Rows from block 6 of a small segmentation model, named by matrix and row number. Each number is 500 + 40 x the weight over its row's rms, rounded and kept within 0 to 999. All counts start at 0. Numbers have three digits each.
After each channel's rows are labels from the 100 images, of 14976, where the channel reaches its highest value: "colour at peak" is the nearest of a few named colours to the mean colour under the peak. Only what is clearly more common there than usual is listed. The data: Sentinel-2 satellite tiles (TerraMesh).
# convs0: first 3x3 conv (model.decb.0.0.convs.0.weight, 128x256x3x3, each kernel summed), inputs 86-171

convs0.99:490487477519489519486496510520491494512512456491527610495526485528487462477517525472526456494515508483472467466450524515524487485495455435581576449571477564418452480441534489553481468466457487464425388524436432442440550508542546446461510468516469508482453511
colour at peak: grey

convs0.47:482510523506497505483497512493478474480512495494484566487472507514514484477455521507519492515488515499493485475513517478521501425543534566481482556423510527426489505429583531488486513471563488456536452569592493606511457434496350562466466503420510496507442523
colour at peak: white

convs0.86:535490540518514451529514602498488470500506551504455494523452478480506518507481513477468525473483527536478549520480463486452528534553574517423472506573535544484443473576514530514442527520489590532466479447517506523522485629544527484493537492595456503472466501
colour at peak: white

convs0.32:505497489470491512492484477495489528486515480480515569513510505529508523503435485528485499507510506460504498535503506516505503458472499426543459495485508494473505344546453437443395452473483463530512516402437534494542494403611454575441452511448534584534483430
colour at peak: grey

convs0.107:507466515499515506473490468534500502501487559505502562516516491482520534483439504534480490494509481455523471482505527493486495437414414422458495453448525576463546462510587481424469434425478536508427490441424493552458535448513521424463519440438550482526519513
colour at peak: grey

convs0.20:477486463522522541497528473460483500468499500515502503481511443495478499502505523482467471476486518489450526476481531478488487403540443495455519397541542518486430561544496423484513445523539511495449520536575473465420512479491596467529475503512425460486506572
colour at peak: black

convs0.36:512484467511490492481494551470503472486513510494512502471493502502509509504484512495456503459470517456493430462548523487438452517438470510487512524393518578466530514507453505508484498524581594529500485431498566511543506467554473503483443487437465480468550498
colour at peak: grey

convs0.109:532466498504499525541493518496503490485498541487523552497477507486503484472488490504496508511479486515497515496508479482490478482378469496429487417483525495482460471456482417532529463398484489538447399517519404491388507626657481500490522468519538500540493434
colour at peak: white

convs0.34:497504497507516486503501500500478479500508540536464483520479478486491474476511470502479530520480512489495462423498470483517499492460529512523454545416531547554440464509543533548435491496541431521529485530433543598540561527480479518420533558464517423542482497
colour at peak: black

convs0.92:505515503485512490496492481534480485477516523471494584514469496476500540498445506489505523508476486455505470488506488476483475442468417477507525467463571529507535491441503470451454506462512515543454472530463535531542550447583408598475485416508480493455481542
colour at peak: black

convs0.121:468462483540471530496502444470527509498501475501536533472538453522483471498474463534507449434521555552493503489524517494516506473567481471387512510477538525448466535496582403579492487469458435451511498485483516577518552539582531501504503525491500545482475455
colour at peak: white

convs0.102:516473562430541554516518536508531473440500527463525460472509487487513534476455495495517469459545523532503541528441519525507462492548472456479459535450496518532496467457484456562547505508503474573467409527483525502552514455472609482462436503531552542510526587
colour at peak: white

convs0.22:508478511499479487488483456523501487489505496468490562497479497519521515505462486500517508507498498495513453482478484463484482402442393439398604487493522502423398513454509514527441457485495485519497502521455571597515451419572548475542512477556548458517524466
colour at peak: grey

convs0.26:531496492549515529495455492503522485511539492489503570522510516524545509518546469490497475519511494511520550434498515522489513449498484483473545594494470482510390499463554520500505437465414528488475493557538425489555512501505466470523482499508535471454472424
colour at peak: black

convs0.29:548503526574516515516530528510469509524498517530467503507494500478499488481469528484497479525507523495500463485480530493516526421496631468490613451426437449486476461497416502497466478534493509641478483464384500444500555505491527448484530379465454392489462501
colour at peak: black

convs0.41:508491496517523496511468563510508495511490498484510477503489497507508490485513489501516504503502482490491510492513489489505498485500516435461438493414443415453455499445552439609487475519584478554507512556497493554536507552382490498462573535439457578478505467
colour at peak: white; pink

convs0.93:471481492435510480505488457488481487519505518489468458490469530480506535521462496486499504545518488458533467473494472487492459422449564505461394398482535563534496542514493411483489499451472611559464482549489475536552420510557491491541516494510494450486511519
colour at peak: grey

convs0.43:478548539487516485494569628534486489525501503508497499456551549473438486470449564478531501549508536488470391474430463517507493547508515545446467497442545558568550519482461527540414509524510500464553551505440352524576567579474493602534580486492533542447485494
colour at peak: white

convs0.67:484479514499509500504506446475497518469495471513499576450492496510499485460430484503513508504505526520489482499487468500496545490541544508470521540486471493471578572450525478489598505549530490616521471595534424512521493455452517594556568622448504522514511534
colour at peak: white

convs0.37:493457487502509497511479549517483536509522498488486519523496526516487496530472501504531503482480462443523462415541503470482518570543486496491453508424505571477597366506509488446491528492567545483566562450492495572562485485549531533566461538476613465481537544
colour at peak: white

convs0.45:517484487492537522496492537505499503488484515492500530506501500495520517515546519505468496495500486501507474470513504498486486544495504550507499510456520576456462362435544447464481493587479502460445474518484414426484402460558450552511555522485533561567540584
colour at peak: brown

convs0.113:503471489527511522493496546508473487477487502519482577500502489510529455467532519515504489518510496434515514471501509492501510463412482389545506460517524457481496422432520443531443452488510525512517505546406569514557444387523522529445547515483503556502460589
colour at peak: white; pink