config.toml
arch = "unet"
model = "segmentation model"
dataset = "Sentinel-2 satellite tiles (TerraMesh)"
train_examples = 145000
image_size = 64
crop_scale_min = 0.5
horizontal_flip = true
cutout = 0.4
num_classes = 10
norm = "groupnorm"
activation = "mish"
weight_standardization = false
channel_attention = "eca"
pixel_unshuffle = 2
widths = [64, 128, 192]
blocks_per_level = 2
block = "basic"
attention = false
upsampling = "nearest_conv"
init = "small_normal"
residual_init = "none"
optimizer = "soap"
beta2 = 0.999
lr = 0.0042
beta1 = 0.95
shampoo_beta = 0.999
eps = 1e-08
precondition_frequency = 50
max_precond_dim = 1024
merge_dims = false
one_sided = true
adamw_lr_other_params = 0.0016
steps = 40000
batch_size = 128
epochs = 35.3
lr_schedule = "cosine"
final_lr_fraction = 0.01
warmup_steps = 2000
weight_decay = 0.03
adamw_weight_decay_other_params = 0.05
Rows from block 3 of a small segmentation model, named by matrix and row number. Rows with one number belong to one channel. Each number is 200 + 20 x the weight over its row's rms, rounded and kept within 0 to 999. All counts start at 0.
After each channel's rows are labels from the 100 images, of 14976, where the channel reaches its highest value: "top examples" is what is common among them. Only what is clearly more common there than usual is listed. The data: Sentinel-2 satellite tiles (TerraMesh).
# convs0: first 3x3 conv (model.enc.1.1.convs.0.weight, 128x128x3x3, each kernel summed), inputs 0-127
# convs1: second 3x3 conv (model.enc.1.1.convs.1.weight, 128x128x3x3, transposed, each kernel summed), outputs 0-127

convs0.88,188,212,201,195,198,213,217,209,204,212,205,210,179,180,208,212,203,208,213,197,199,223,210,230,170,236,203,198,208,210,222,200,208,212,163,172,203,176,179,215,195,196,192,153,194,197,150,197,216,212,192,255,223,189,181,192,212,171,201,196,199,161,225,238,222,196,204,184,211,187,186,210,224,180,175,184,165,167,234,204,174,194,198,183,219,185,200,188,192,207,178,201,200,205,220,185,208,191,199,192,206,231,211,242,231,189,197,225,229,201,183,218,225,273,220,227,167,202,228,194,193,178,205,183,189,187,220,202
convs1.88,239,207,235,217,211,201,217,191,198,195,203,238,252,172,210,233,178,181,220,192,191,228,209,226,189,218,213,197,176,180,191,220,203,175,211,169,217,236,220,186,211,207,211,187,203,191,204,206,212,191,210,219,209,201,185,261,181,218,221,172,191,227,174,176,177,234,186,213,182,194,202,210,226,152,230,199,181,194,218,168,189,209,179,204,184,216,189,213,182,208,202,178,207,219,224,172,188,206,203,226,250,187,175,196,174,212,183,174,205,192,198,204,237,207,192,207,215,191,189,194,188,185,228,208,223,177,172,207
top examples: water; main land cover: water

convs0.42,193,214,233,197,169,175,193,204,216,203,183,192,214,186,192,200,203,212,197,167,197,216,211,184,176,222,185,203,221,172,163,195,202,185,162,188,200,213,205,206,178,208,186,171,208,194,162,248,184,213,218,198,214,198,195,192,194,203,191,184,223,221,213,184,191,238,195,244,194,191,180,169,237,181,181,206,207,204,175,213,194,188,197,192,208,190,211,202,191,190,179,222,236,164,241,158,200,210,173,210,193,221,179,180,209,203,189,204,239,208,191,199,220,246,151,197,205,157,220,206,178,219,198,204,196,226,191,151
convs1.42,189,168,222,212,202,181,208,176,205,194,219,212,213,210,201,197,199,175,186,221,195,195,199,177,166,219,207,190,159,200,212,211,174,214,218,225,194,209,186,181,194,198,202,175,194,230,193,163,217,202,181,203,191,187,191,217,226,202,183,165,144,165,205,193,223,239,173,191,188,205,241,215,188,183,192,183,223,186,229,187,203,221,179,206,204,164,185,200,220,190,174,185,164,220,266,245,217,191,226,172,179,208,203,215,200,192,178,170,172,168,197,193,197,188,198,191,210,180,198,184,237,200,212,205,220,192,206,211
top examples: main land cover: water

convs0.127,190,212,187,181,185,212,187,212,189,196,153,201,225,226,238,181,162,176,196,199,196,213,197,163,197,195,186,179,191,178,192,207,201,206,212,187,195,163,204,230,205,181,187,191,203,177,300,209,172,213,172,199,224,193,198,197,188,195,177,187,190,194,191,187,209,208,239,199,175,227,199,197,202,186,184,194,211,204,193,209,214,172,195,188,207,185,188,172,179,202,180,167,164,179,208,202,189,197,232,175,201,205,186,219,211,194,207,229,247,199,224,202,223,205,216,190,184,214,202,206,186,191,180,182,211,234,245,198
convs1.127,178,184,172,227,161,193,219,169,185,191,228,202,173,208,194,202,191,203,196,204,200,209,198,202,190,200,186,214,207,182,198,214,186,190,194,233,207,207,183,189,208,222,192,195,166,205,179,188,176,201,199,220,191,207,180,164,202,141,232,224,219,162,195,214,244,189,191,241,222,215,183,191,187,208,215,195,220,198,194,216,209,226,224,232,222,179,198,204,229,183,171,204,211,215,172,203,194,236,193,237,195,209,228,205,255,180,207,206,205,185,200,253,195,180,204,183,179,204,252,184,189,177,205,228,189,201,199,200
top examples: water; flooded vegetation

convs0.55,193,168,166,196,186,180,177,197,203,203,224,214,225,195,198,170,194,204,218,199,175,193,224,139,188,194,180,190,162,201,183,209,193,221,198,229,200,190,241,204,194,182,212,183,184,212,206,212,224,197,179,205,241,186,186,174,232,202,207,180,185,169,245,194,177,270,196,182,190,225,247,216,221,190,192,217,187,158,214,186,197,198,219,218,207,180,227,198,197,205,205,165,184,162,193,188,221,190,204,184,210,181,203,199,222,210,186,188,206,198,237,183,191,224,208,211,201,190,181,229,214,223,216,198,202,222,199,197
convs1.55,194,213,203,194,164,190,188,194,199,204,194,180,183,193,182,183,194,192,190,184,198,223,181,219,181,169,149,203,208,207,174,204,176,222,188,223,183,223,181,205,156,217,188,189,145,194,176,200,181,189,215,204,172,177,183,217,192,162,206,193,199,183,214,246,238,193,200,210,223,207,194,186,196,189,204,196,186,197,190,234,167,212,234,182,225,208,211,202,219,199,218,192,192,202,162,185,195,254,216,230,207,222,198,201,210,193,199,206,199,209,210,264,176,190,199,194,176,187,236,176,229,215,201,232,201,187,172,185
top examples: water; main land cover: water; flooded vegetation

convs0.108,217,214,204,190,165,182,225,208,191,197,158,223,226,191,159,196,205,234,217,202,235,204,187,189,190,245,197,141,233,210,183,210,237,197,200,184,198,186,201,214,188,203,189,208,227,185,214,205,204,201,224,208,222,224,230,190,221,184,218,174,239,209,196,197,226,208,236,196,185,203,169,164,237,217,191,193,186,211,199,195,199,196,185,179,228,203,207,256,206,220,219,168,203,183,215,218,191,193,166,213,181,210,216,190,211,211,197,173,226,235,198,172,203,200,221,222,184,191,175,180,214,188,190,178,214,200,183,192
convs1.108,199,210,205,186,186,168,194,150,205,187,222,228,200,192,192,191,168,196,221,206,188,201,188,181,204,219,228,181,166,154,211,201,204,204,223,208,236,218,217,194,161,203,186,172,186,187,221,156,207,178,183,192,198,188,215,246,182,222,199,197,203,182,221,174,190,222,165,211,168,191,217,193,199,177,208,167,206,210,208,199,214,192,188,199,178,178,220,204,204,170,144,185,167,223,238,220,197,187,192,193,166,209,204,197,215,175,197,169,204,198,192,236,193,196,202,178,230,184,198,163,220,211,212,189,230,199,220,211
top examples: main land cover: water

convs0.104,205,189,151,181,193,170,170,200,195,190,150,224,167,185,185,145,188,209,179,200,192,210,185,233,204,217,211,228,227,191,165,224,202,245,174,187,213,190,203,203,204,218,220,222,210,176,197,212,205,201,176,221,204,235,185,202,196,189,167,193,217,175,172,201,221,198,198,196,195,177,190,163,216,222,193,181,163,201,203,184,222,223,199,196,216,176,199,212,222,177,203,233,195,208,182,189,210,167,155,177,206,160,201,181,187,174,211,177,209,196,191,173,191,199,198,211,188,215,183,225,194,198,204,172,202,176,169,207
convs1.104,196,164,231,221,193,244,162,169,219,197,205,222,177,188,193,197,195,168,212,221,217,200,206,185,187,184,169,192,199,179,216,214,172,236,203,225,196,163,204,188,194,197,216,206,181,197,195,173,221,209,180,168,199,194,181,191,176,233,215,188,186,184,197,204,200,171,180,194,218,231,193,180,190,198,214,223,204,210,191,197,195,177,171,208,159,197,220,194,187,185,256,159,199,173,207,192,192,190,182,182,195,185,217,170,180,192,212,213,208,214,215,198,209,178,190,189,184,156,148,187,198,187,234,179,222,211,157,191
top examples: main land cover: water

convs0.84,164,175,190,158,201,178,217,188,188,173,188,224,194,164,211,232,204,190,195,199,204,203,190,189,161,195,185,216,196,194,170,213,204,228,185,194,200,193,190,232,192,176,185,181,218,217,176,192,216,179,212,235,190,202,173,189,212,180,170,201,228,194,186,203,216,221,160,199,183,182,224,197,205,176,204,203,210,236,204,163,195,187,153,167,159,186,187,197,197,215,187,219,200,254,188,198,224,196,162,227,164,209,216,164,172,208,206,192,215,234,206,187,199,199,210,193,167,227,177,206,207,191,199,191,192,218,203,168
convs1.84,195,198,183,195,218,189,185,176,213,183,183,198,217,205,196,195,196,185,167,251,172,198,195,218,195,221,202,212,189,202,204,210,163,146,176,203,236,218,218,193,194,196,234,189,200,184,196,196,178,210,213,182,215,194,177,207,166,217,240,189,183,208,196,204,155,188,165,177,170,199,196,182,208,215,181,203,184,201,220,210,223,192,191,185,168,192,212,202,185,230,174,192,192,181,205,181,210,177,198,140,162,185,202,183,237,206,240,188,202,213,200,207,216,222,172,230,211,162,204,183,207,194,211,153,220,218,185,194
top examples: water; main land cover: water

convs0.107,157,170,224,191,197,230,206,222,211,197,202,217,174,228,208,226,207,195,203,209,197,191,195,174,180,180,199,231,182,199,209,194,193,251,228,204,189,205,234,193,221,209,213,183,205,218,183,187,192,186,203,187,192,209,166,203,220,214,216,216,193,227,169,184,221,175,184,212,204,186,196,189,194,217,198,203,202,206,172,239,183,230,209,172,206,206,218,229,242,177,248,213,208,195,198,215,217,247,195,239,218,194,191,203,199,203,197,169,192,206,198,202,190,217,220,167,234,250,166,224,183,202,213,196,192,160,172,223
convs1.107,206,180,230,231,183,213,176,197,187,182,175,231,165,213,188,182,187,183,228,170,190,172,196,218,172,187,182,173,191,202,209,206,213,194,220,241,154,175,183,193,185,181,196,208,206,175,220,176,190,174,170,202,190,215,195,183,206,192,206,183,184,199,219,196,193,170,198,213,230,240,156,191,179,208,211,185,231,182,214,193,213,212,218,231,210,142,232,188,220,238,213,188,209,185,206,190,199,184,179,192,176,210,186,168,197,172,201,198,218,175,210,175,165,191,218,190,193,172,178,197,201,181,181,234,199,176,207,197
top examples: main land cover: water

convs0.78,213,189,195,159,193,222,198,182,210,198,185,215,220,195,172,217,192,162,191,215,251,182,174,217,204,195,166,178,175,217,216,198,160,209,191,179,201,180,186,209,171,210,181,200,176,175,218,173,222,191,190,206,217,212,185,200,199,175,190,175,170,183,190,195,203,155,184,150,205,203,199,208,192,200,217,202,193,157,201,209,219,192,174,214,214,205,169,194,205,212,208,181,164,244,161,229,168,226,193,200,194,169,206,183,162,184,246,191,202,166,193,205,188,204,195,204,196,179,187,188,208,167,197,196,200,200,199,233
convs1.78,192,203,230,205,207,158,216,214,223,164,227,207,195,233,223,192,168,211,198,200,174,203,207,195,150,219,206,201,196,187,180,243,185,218,204,207,207,232,210,179,214,193,185,202,199,188,204,170,195,195,196,173,189,171,181,231,191,187,216,211,237,175,234,182,155,213,169,176,194,180,197,186,204,202,192,212,217,211,200,209,246,179,200,173,188,179,225,194,191,165,202,188,179,188,169,183,219,229,184,182,191,192,198,188,229,190,227,166,182,198,205,192,221,225,187,195,199,257,217,218,166,190,213,197,210,218,209,188
top examples: main land cover: water

convs0.103,177,191,209,180,211,186,221,245,210,167,218,204,215,209,204,254,225,200,212,186,232,187,188,211,203,214,221,191,196,180,172,226,192,253,204,220,232,240,203,197,207,213,180,159,223,214,207,195,163,198,210,231,180,200,193,227,193,222,202,237,187,218,190,192,195,167,190,218,204,186,200,217,225,194,198,203,234,245,237,170,180,226,177,194,192,185,206,199,235,220,226,185,205,216,214,206,210,193,231,212,183,189,202,220,194,189,178,233,181,201,214,183,204,224,239,215,203,190,183,208,187,196,208,188,214,168,192,199
convs1.103,201,205,187,208,164,198,202,202,201,201,178,231,206,191,206,179,194,191,196,160,172,188,191,215,259,208,203,201,154,178,198,168,199,176,185,181,182,198,206,234,165,176,210,186,198,187,238,187,177,181,186,188,200,242,198,208,228,219,207,207,211,201,203,170,196,176,172,211,186,196,171,175,207,197,210,195,198,191,202,195,193,213,200,204,206,151,230,196,227,198,185,195,202,197,217,195,205,227,208,179,191,203,166,204,175,198,149,170,245,194,166,213,182,203,196,213,204,171,151,157,209,231,196,187,189,205,207,194
top examples: main land cover: water

convs0.35,179,204,216,184,195,203,204,163,218,198,163,193,195,218,214,186,214,211,213,215,181,213,233,165,211,147,208,194,198,201,186,183,183,196,234,232,206,222,201,244,218,200,223,188,218,187,198,229,175,211,217,213,228,186,215,235,211,217,172,210,185,211,200,200,206,212,223,251,207,194,206,192,227,172,206,211,214,211,220,263,203,224,214,233,222,209,173,227,184,225,169,210,184,189,194,224,183,215,178,181,219,205,179,193,184,197,170,197,217,234,231,207,188,189,210,196,202,180,202,191,180,211,172,216,204,183,230,224
convs1.35,187,191,174,234,173,196,184,216,168,179,233,200,178,220,193,187,171,215,218,192,201,152,195,204,203,193,182,209,231,169,203,224,200,186,188,201,160,227,146,208,188,179,188,210,192,187,199,188,195,216,196,241,187,247,165,145,214,178,192,197,209,185,220,163,207,195,201,214,210,219,183,224,187,197,198,177,217,171,201,182,210,208,227,215,217,179,168,179,233,188,197,214,194,200,203,223,165,206,200,215,197,216,216,205,223,206,217,181,209,199,220,209,208,227,203,177,187,199,200,196,215,161,170,218,164,207,208,183
top examples: water; main land cover: water