Weights of a small segmentation model: 3.65M parameters.
Rows from block 6 of a small segmentation model, named by matrix and row number. Rows with one number belong to one channel. Each number is 500 + 50 x the weight over its row's rms, rounded and kept within 0 to 999. All counts start at 0. Numbers have three digits each.
After each channel's rows are labels from the 100 images, of 14976, where the channel reaches its highest value: "lies over" is the class under the peak. Only what is clearly more common there than usual is listed. The data: Sentinel-2 satellite tiles (TerraMesh). In brackets: how many of the 100, against the usual share in percent.
# convs0: first 3x3 conv (model.decb.0.0.convs.0.weight, 128x256x3x3, each kernel summed), inputs 0-85
# convs1: second 3x3 conv (model.decb.0.0.convs.1.weight, 128x128x3x3, transposed, each kernel summed), outputs 0-127

convs0.14:409405518468435504521531542594528432555496479521485512480488434518442468466511479472463431537390503468576499504509493525588500533490586531593556526504494458526539522452505476476490557486423542499492499493517493466489543472518484467499445509538458482485487509
convs1.14:531472408472493456509416497513481463504422557448502525498497539474467516506480418517469512405460466475464472469403435488554432462329551450464464440455454447532457408450447535574565467506509438447499427486421455547526511418488448457464417487547567517433394502513455515540499445547528425429488446606506558524544491484463536523449479494439381511622533484562487538510473501504487566485519
lies over: snow or ice (32 vs 13.9)

convs0.50:483492474517508487479570471502590495430536421526511446504498497499471515526470469613500523518507620462469457532496480501481511569486491470496514548494480507501532483466500519481507487520481515511466505477458475533486481470533501513516512607513479515506534487
convs1.50:610508470557520470481515437496481567448558568494505531606474491467485458479473451416557507433563521454419435554422498498563438494510470468496482484531496326435510503514458532537589499550534536514537472467540363522546413530468464451505406452529537485475514538473567544512550540500581477584473475447572531536475490427526523587462482583397429540452569456597472494501509500492468481516562
lies over: trees (53 vs 20.2)

convs0.113:544521525530462478508525486487601476431501498503519529509488497519516513451512511556497509450511538476489523503492507522530487552504478482468524498472534473504488484453534449512500506469507530464500480458504489503463496495529538506518513563488498479518519524
convs1.113:493507450544521447514486417532539473591526446537438361593457499407561496479560520491537533570462470352547504501568472454485458463435459406428456468517512499422563435564487454496493495500541504442549448561535443491491569543492473521549577525448488506426532540539508500470524508412402513467612482409477442528487532527460496503548431521538567484550478513374479467432426536455481450513474
lies over: clouds (77 vs 2.7)

convs0.10:505496484512498499495514498499486494495506488500502503501500489511501496508495496486495492485494515518497505488500496496494486520493500498501488504504501502507505505497487492486499486496489474495498506494490498483503490507502507500495496511499495499494497506
convs1.10:495498504514450478412457492540521519668440469608449528458521487522485547453436502506418586514504465548428484492542449468462505529615523518572426535466489443478449479475507466589545543476468484507516507511482513574488505423550418457500583471448543475495492507476527527452550512402469604442622481439533550493487532552572481556555435515589483474554395506414569483431446505493418444484475
lies over: crops (68 vs 17.2)

convs0.64:469487521504497485513542489528526509549523425475471483477504492514530538535510529479528512493513539505457513481445470499499511494534477518484479495478482503519518495513486457499496507530515460524512489500514488494505468508506558538495549465487509518503495502
convs1.64:516460465499447420474479522523507506476476484524531499581422420532601567493498498515401491551518382452490444507454473471523425457441459410514562418601528449508503431449531466489467527648585522416606481444453526516484439487555493447472555515481543561578487468538495494437471493515562460506478542548550493565517522572473463420567517469483508451581421512476586605453463514457567547475459
lies over: clouds (70 vs 2.7)

convs0.62:470458414489517431519480489513471514466488569532489438463445458513461441471449445485529477471511409411547477540481543534507457510511510469513465506563445539569462501524461540435544465471436516506471477565520488521515375520533469541436495555487490502451520499
convs1.62:499557374459484500376493540526459448463462435442406489534585627515488516492491394481473487531521536538517523524538531509492506496343509398519491482473478395518598463486481573493536524540460520511504532575499432439476483482449473553549520383451498452375502575512476512468462488552516397531547484468491463542543517521536516519444546551518454468481569520545485468492620442444515430485508
lies over: water (31 vs 10.9)

convs0.68:495477520494493527505515566508582480457484532527509520526464483489494496477504500526483510509505494495538493528497488507504544511540445549497454470521505512467495497547512416492494481487500508498496497489448497533468516500578580501513529521544491512528518481
convs1.68:594540512524545516542503457569592541611533482666489475437484512441468477544509556497501529541465503505506440544553490453566511514498536547438497473393457475352537543489482470483481523420485503544433466457520479522486544486453506480463484530445527369461445530439534533447540571524455579478612493545482556449471466590505469442587423433551565455446486512462538498504422522474454413475526
lies over: crops (46 vs 17.2)

convs0.89:486518553492549527513521573506498482493549438504483511486456505493515465461583500505556465505520476558475601493517472527526563399505452554492488460480515498418497506502507501557434473478520526463563484504511546494515440536536490525525540526500460535578519518
convs1.89:456428511529553492439473554442534394471514468447487635606475508583526557529598494592460534484522543454545523539483462559437516504486493467492527607526487532517482514498474482540511455542533552577531554521524449518519498611526471516502511538494487593565462472589428518582603543532499533453424468565415541559619557542442504497437470487501490543393517451597421516473503553527482477462459
lies over: built area (44 vs 5.3)

convs0.98:492477448516472529468530504535574496424537497467489449471511508490521507520482497547473513535487579554544497499513504519446475540486517498484443500526497499538461538529455504478526487507472475513489508522507469488489427475502511466454479492534504479471467496
convs1.98:518543539462599500608525456568581573659583535579485499485484486446498502492482503481639576505421500447424401527515471512527506493473513512374479508422508493363518494585520389457491551515456541511529473490550464461476448447492515475436509540559580505465481457428534549466493506481496550431531506576459564488477467559474528486545388534487474465535525466489486487571452514447496437493478
lies over: crops (42 vs 17.2)

convs0.94:473498492499477503514500520524543499458514610500497492503508481499510489502502497507526497503493567449506505490505494510493504557474511502507506494487503494500496504490505478499493503481490519502510530489496509486492543500513524484481506538497482503491494524
convs1.94:560494460466510532592462542467455491549533511435514550549483438483573604434507473572493436542534435476474512552561503473503466487410537495468532483504470512475457496478373497533482533487540508535509577404559462430565520532496479552608456474481499571496447433570631445452474504507499457463453405451581495514494457398484558461516435550488529489414451565531478611553439520560517621480557
lies over: water (54 vs 10.9)

convs0.48:500503479474501473524553508504607492458488401504517530548523522481502502487475521601518499578491555491513483511521506537542496493496507489487547514509528506495492489497553492511495539507516520504489498525501471467515478482514489481503491553510458490510476492
convs1.48:480450482494453469440492492498503536492466465551449532426494534402510467454473414481530527534423449536457339563484503499461476585497480590469487524403444461418507463495507559527452564542524511475405487396485513455443533525499432499468615452432468420437552435513559495495420473493472481503498511469479458466501490439559517457442534568546451373444516375528461475453551406462549444488538
lies over: crops (38 vs 17.2)

convs0.56:492499503486520504535532475467454526492482395504541529500504558505480501525516476560494510612533545459467495515523526516495495542503482513508529550485502516483516468468541455503476472513501525495518505530501477461490500502486532494545483503481431523481550484
convs1.56:522522478496462452483444542553584488543400447588538458437521522553520500589447493505486562505531560573468435457518587419561500458526447510467547419492527543478358528448509535402476501517499429580499461402464508493522474542591500518533568454525567450471491549380453541466539404469547483516542465457507558467543488501510472483448478563439479367551467491453583388493526471541543525531493
lies over: built area (29 vs 5.3)

convs0.65:545565555501508503498501483424410552465540433467497525503538493514576515479510509455576512451602436463438564512419531465508534466567439468463460477434555480502545461495570465463550503542475490538532485576529484453582423528502427496512611440425526507531477403
convs1.65:451523621482466507585507517533572649500402399516483425594483500461535525463488539497497577491535485447464409524525532527552557531509449513581459514498523429440533542492519533559484443545583533538495554504554525538508550491459545464425533520523525540570499504514555590554458452528457539635612487491579548449458482556558441478473538492528562458454459530378453507482501438478494421477539
lies over: built area (26 vs 5.3)

convs0.38:491514485485493505489553497498606513464507486473462473488475486502485497510484501554484494496503505509495498483511484510480503508494495503496502506489477496513482501479475449504500467510500442486492503492512509479485542492484586474477484508516485516486490509
convs1.38:432444498448416476501482507488467499468400449500445476463473477416510413434392396468423447492433490519409338534446537538443498514493542599410507464404549460503490510497536578514450540462500487504441450456494539487478475511429504488484479476559500439453613451448538517573464505507502496528559484493496496445526497460520534531409518522533541429400528403540466449498561398582518468491523
lies over: trees (48 vs 20.2)

convs0.106:536547487546499486500573481535505483532483467500471519490453452501514501498518499524514535511533614551490486478478526552502514511512530504520460483494505502477489479476479540488470508517509563487501491458519528468486404478480447464464504613536461572525500524
convs1.106:468467453477461448508492462559545454443343424481455403528552443499526441480427526471447512521502415460499528483528542548472475458578494572461445449455501504470437450399450467464506480411508429553480430438468426399479490502496524516518434474583442450546461388475428534543467528518516483571502404470575483488456516512522519483385442544489520406542469474450474450443629470503503484466518
lies over: snow or ice (49 vs 13.9)

convs0.34:565517467517503482478568535516505440526486418443476506537453477556560474429526512518490423498487516444514548465506517544522520473449476497494448475491519478472516525498491547488429506532509491510547513497571496498484470526507502516500492492505454562546453484
convs1.34:547510524461543527536567423484460523433548593534494575443491515516465365430503482413521458429483501480445504552468503458472464474535464453505478474520459410453454461515520497489524537526401390531488505510529464603549471502383443475468482543527506519542579385419479534493437470576511611478478592580487532550481495528458466525472477488549480482395574454545507500485403615538472418532502
lies over: water (66 vs 10.9)

convs0.2:536548514474563480490486458505421516557535497470487483491414471473493487530472452441535448515494525484461523525492488505489460502510515478494460481495494554508554530504516499484503496486483487568550424474549454450538439525587483465530576517500425482481551469
convs1.2:536538495561519557481497568550559434540447514464474482470536541493482481554518432511476501393489504510482474492482514509598410489453581537482488481458519489556516538401452526576517499488589488495448508405465522552539575475485445474406500432553569425389412511554515507465473426593471458476508475564529641504549530608479530526435581516485507521525471507580562601560492467532575614481489
lies over: water (36 vs 10.9)

convs0.25:558529538526439511501596425493545480413537494485518526519505536512515542477487460584485551523458458520494516452504450526489480478479475500515474485473487470518482478498509464528502520456513510472503461461467504612467416477537479556496520521538447449545458553
convs1.25:424497586439436563527514544519535519498423430498585422420501485574488534525559514469506476507482505586584507448493511547535464542569560581531556512474531477447333508477520463449463514417582428560511508473464556407467434559446432498545462442535496479524509492430393412534529506544516435520510500459530481456450553434462481491486531515497521453516416424454484483468533418579424434440562
lies over: snow or ice (44 vs 13.9)

convs0.13:515500478520492522491500571462468545513417552534517468528485505514527440533528526433463547522515446470574414528449526514454450500495452486480493500493490522499484475493489563408487487530520420521483519560475443470444492467528490465526467539490520477464520417
convs1.13:518430435545509445430457553507486445508514498492455586497486537553475490443517494520460470361476505487486458463490423492566539505393537507470475435445429522533447441370479592605566434534467413512453472430412469538474496401451430429509484428563555527440411470528487445488470449519468423501494468572522608509539476561510545528410517511435451465512488520568505555531472458480454566457513
lies over: water (37 vs 10.9)

convs0.110:471487487491478494513528497488563522464482532477485512490522515485499498532497511572505504506511572568517477491482517487499504575525495490500514513508487490487502470513491447474505505528468448479497509532519471473501518524446516527512483506475502499489491477
convs1.110:477489558439412462469423570557483450502475477462563448463439531464425544444538513434483490446505494489428458552446495466480513521468491565526474437350523452417477500455555513394455454473439627440503459522557531509525508457491527535425443496540443549497393450524470438448552451519532574415459526490600536487535423484503488476498508554405451579452594547531471474515521478561518519433407
lies over: trees (57 vs 20.2)

convs0.93:500502517497524478500535515538441495482468515473493510506527534490529511466468492459481464490502476572546517507482523440464479377488515491496525449517454531499508535554497536535516512524473435464520437496510462481496407460467446488508492509475448492467481488
convs1.93:477445545586535532457506517427563453481510482484442517598512507565554463564472452545420531479559525492475480479450510542519484556567504532435543589503510570490518567488529485588485554527595566558508481420459513544541515650574488425446507482515491498460491541432459550603541500518464531516489497507437530525624561492518478540433546491500507563419446423576450540497477535592548600378485
lies over: built area (45 vs 5.3)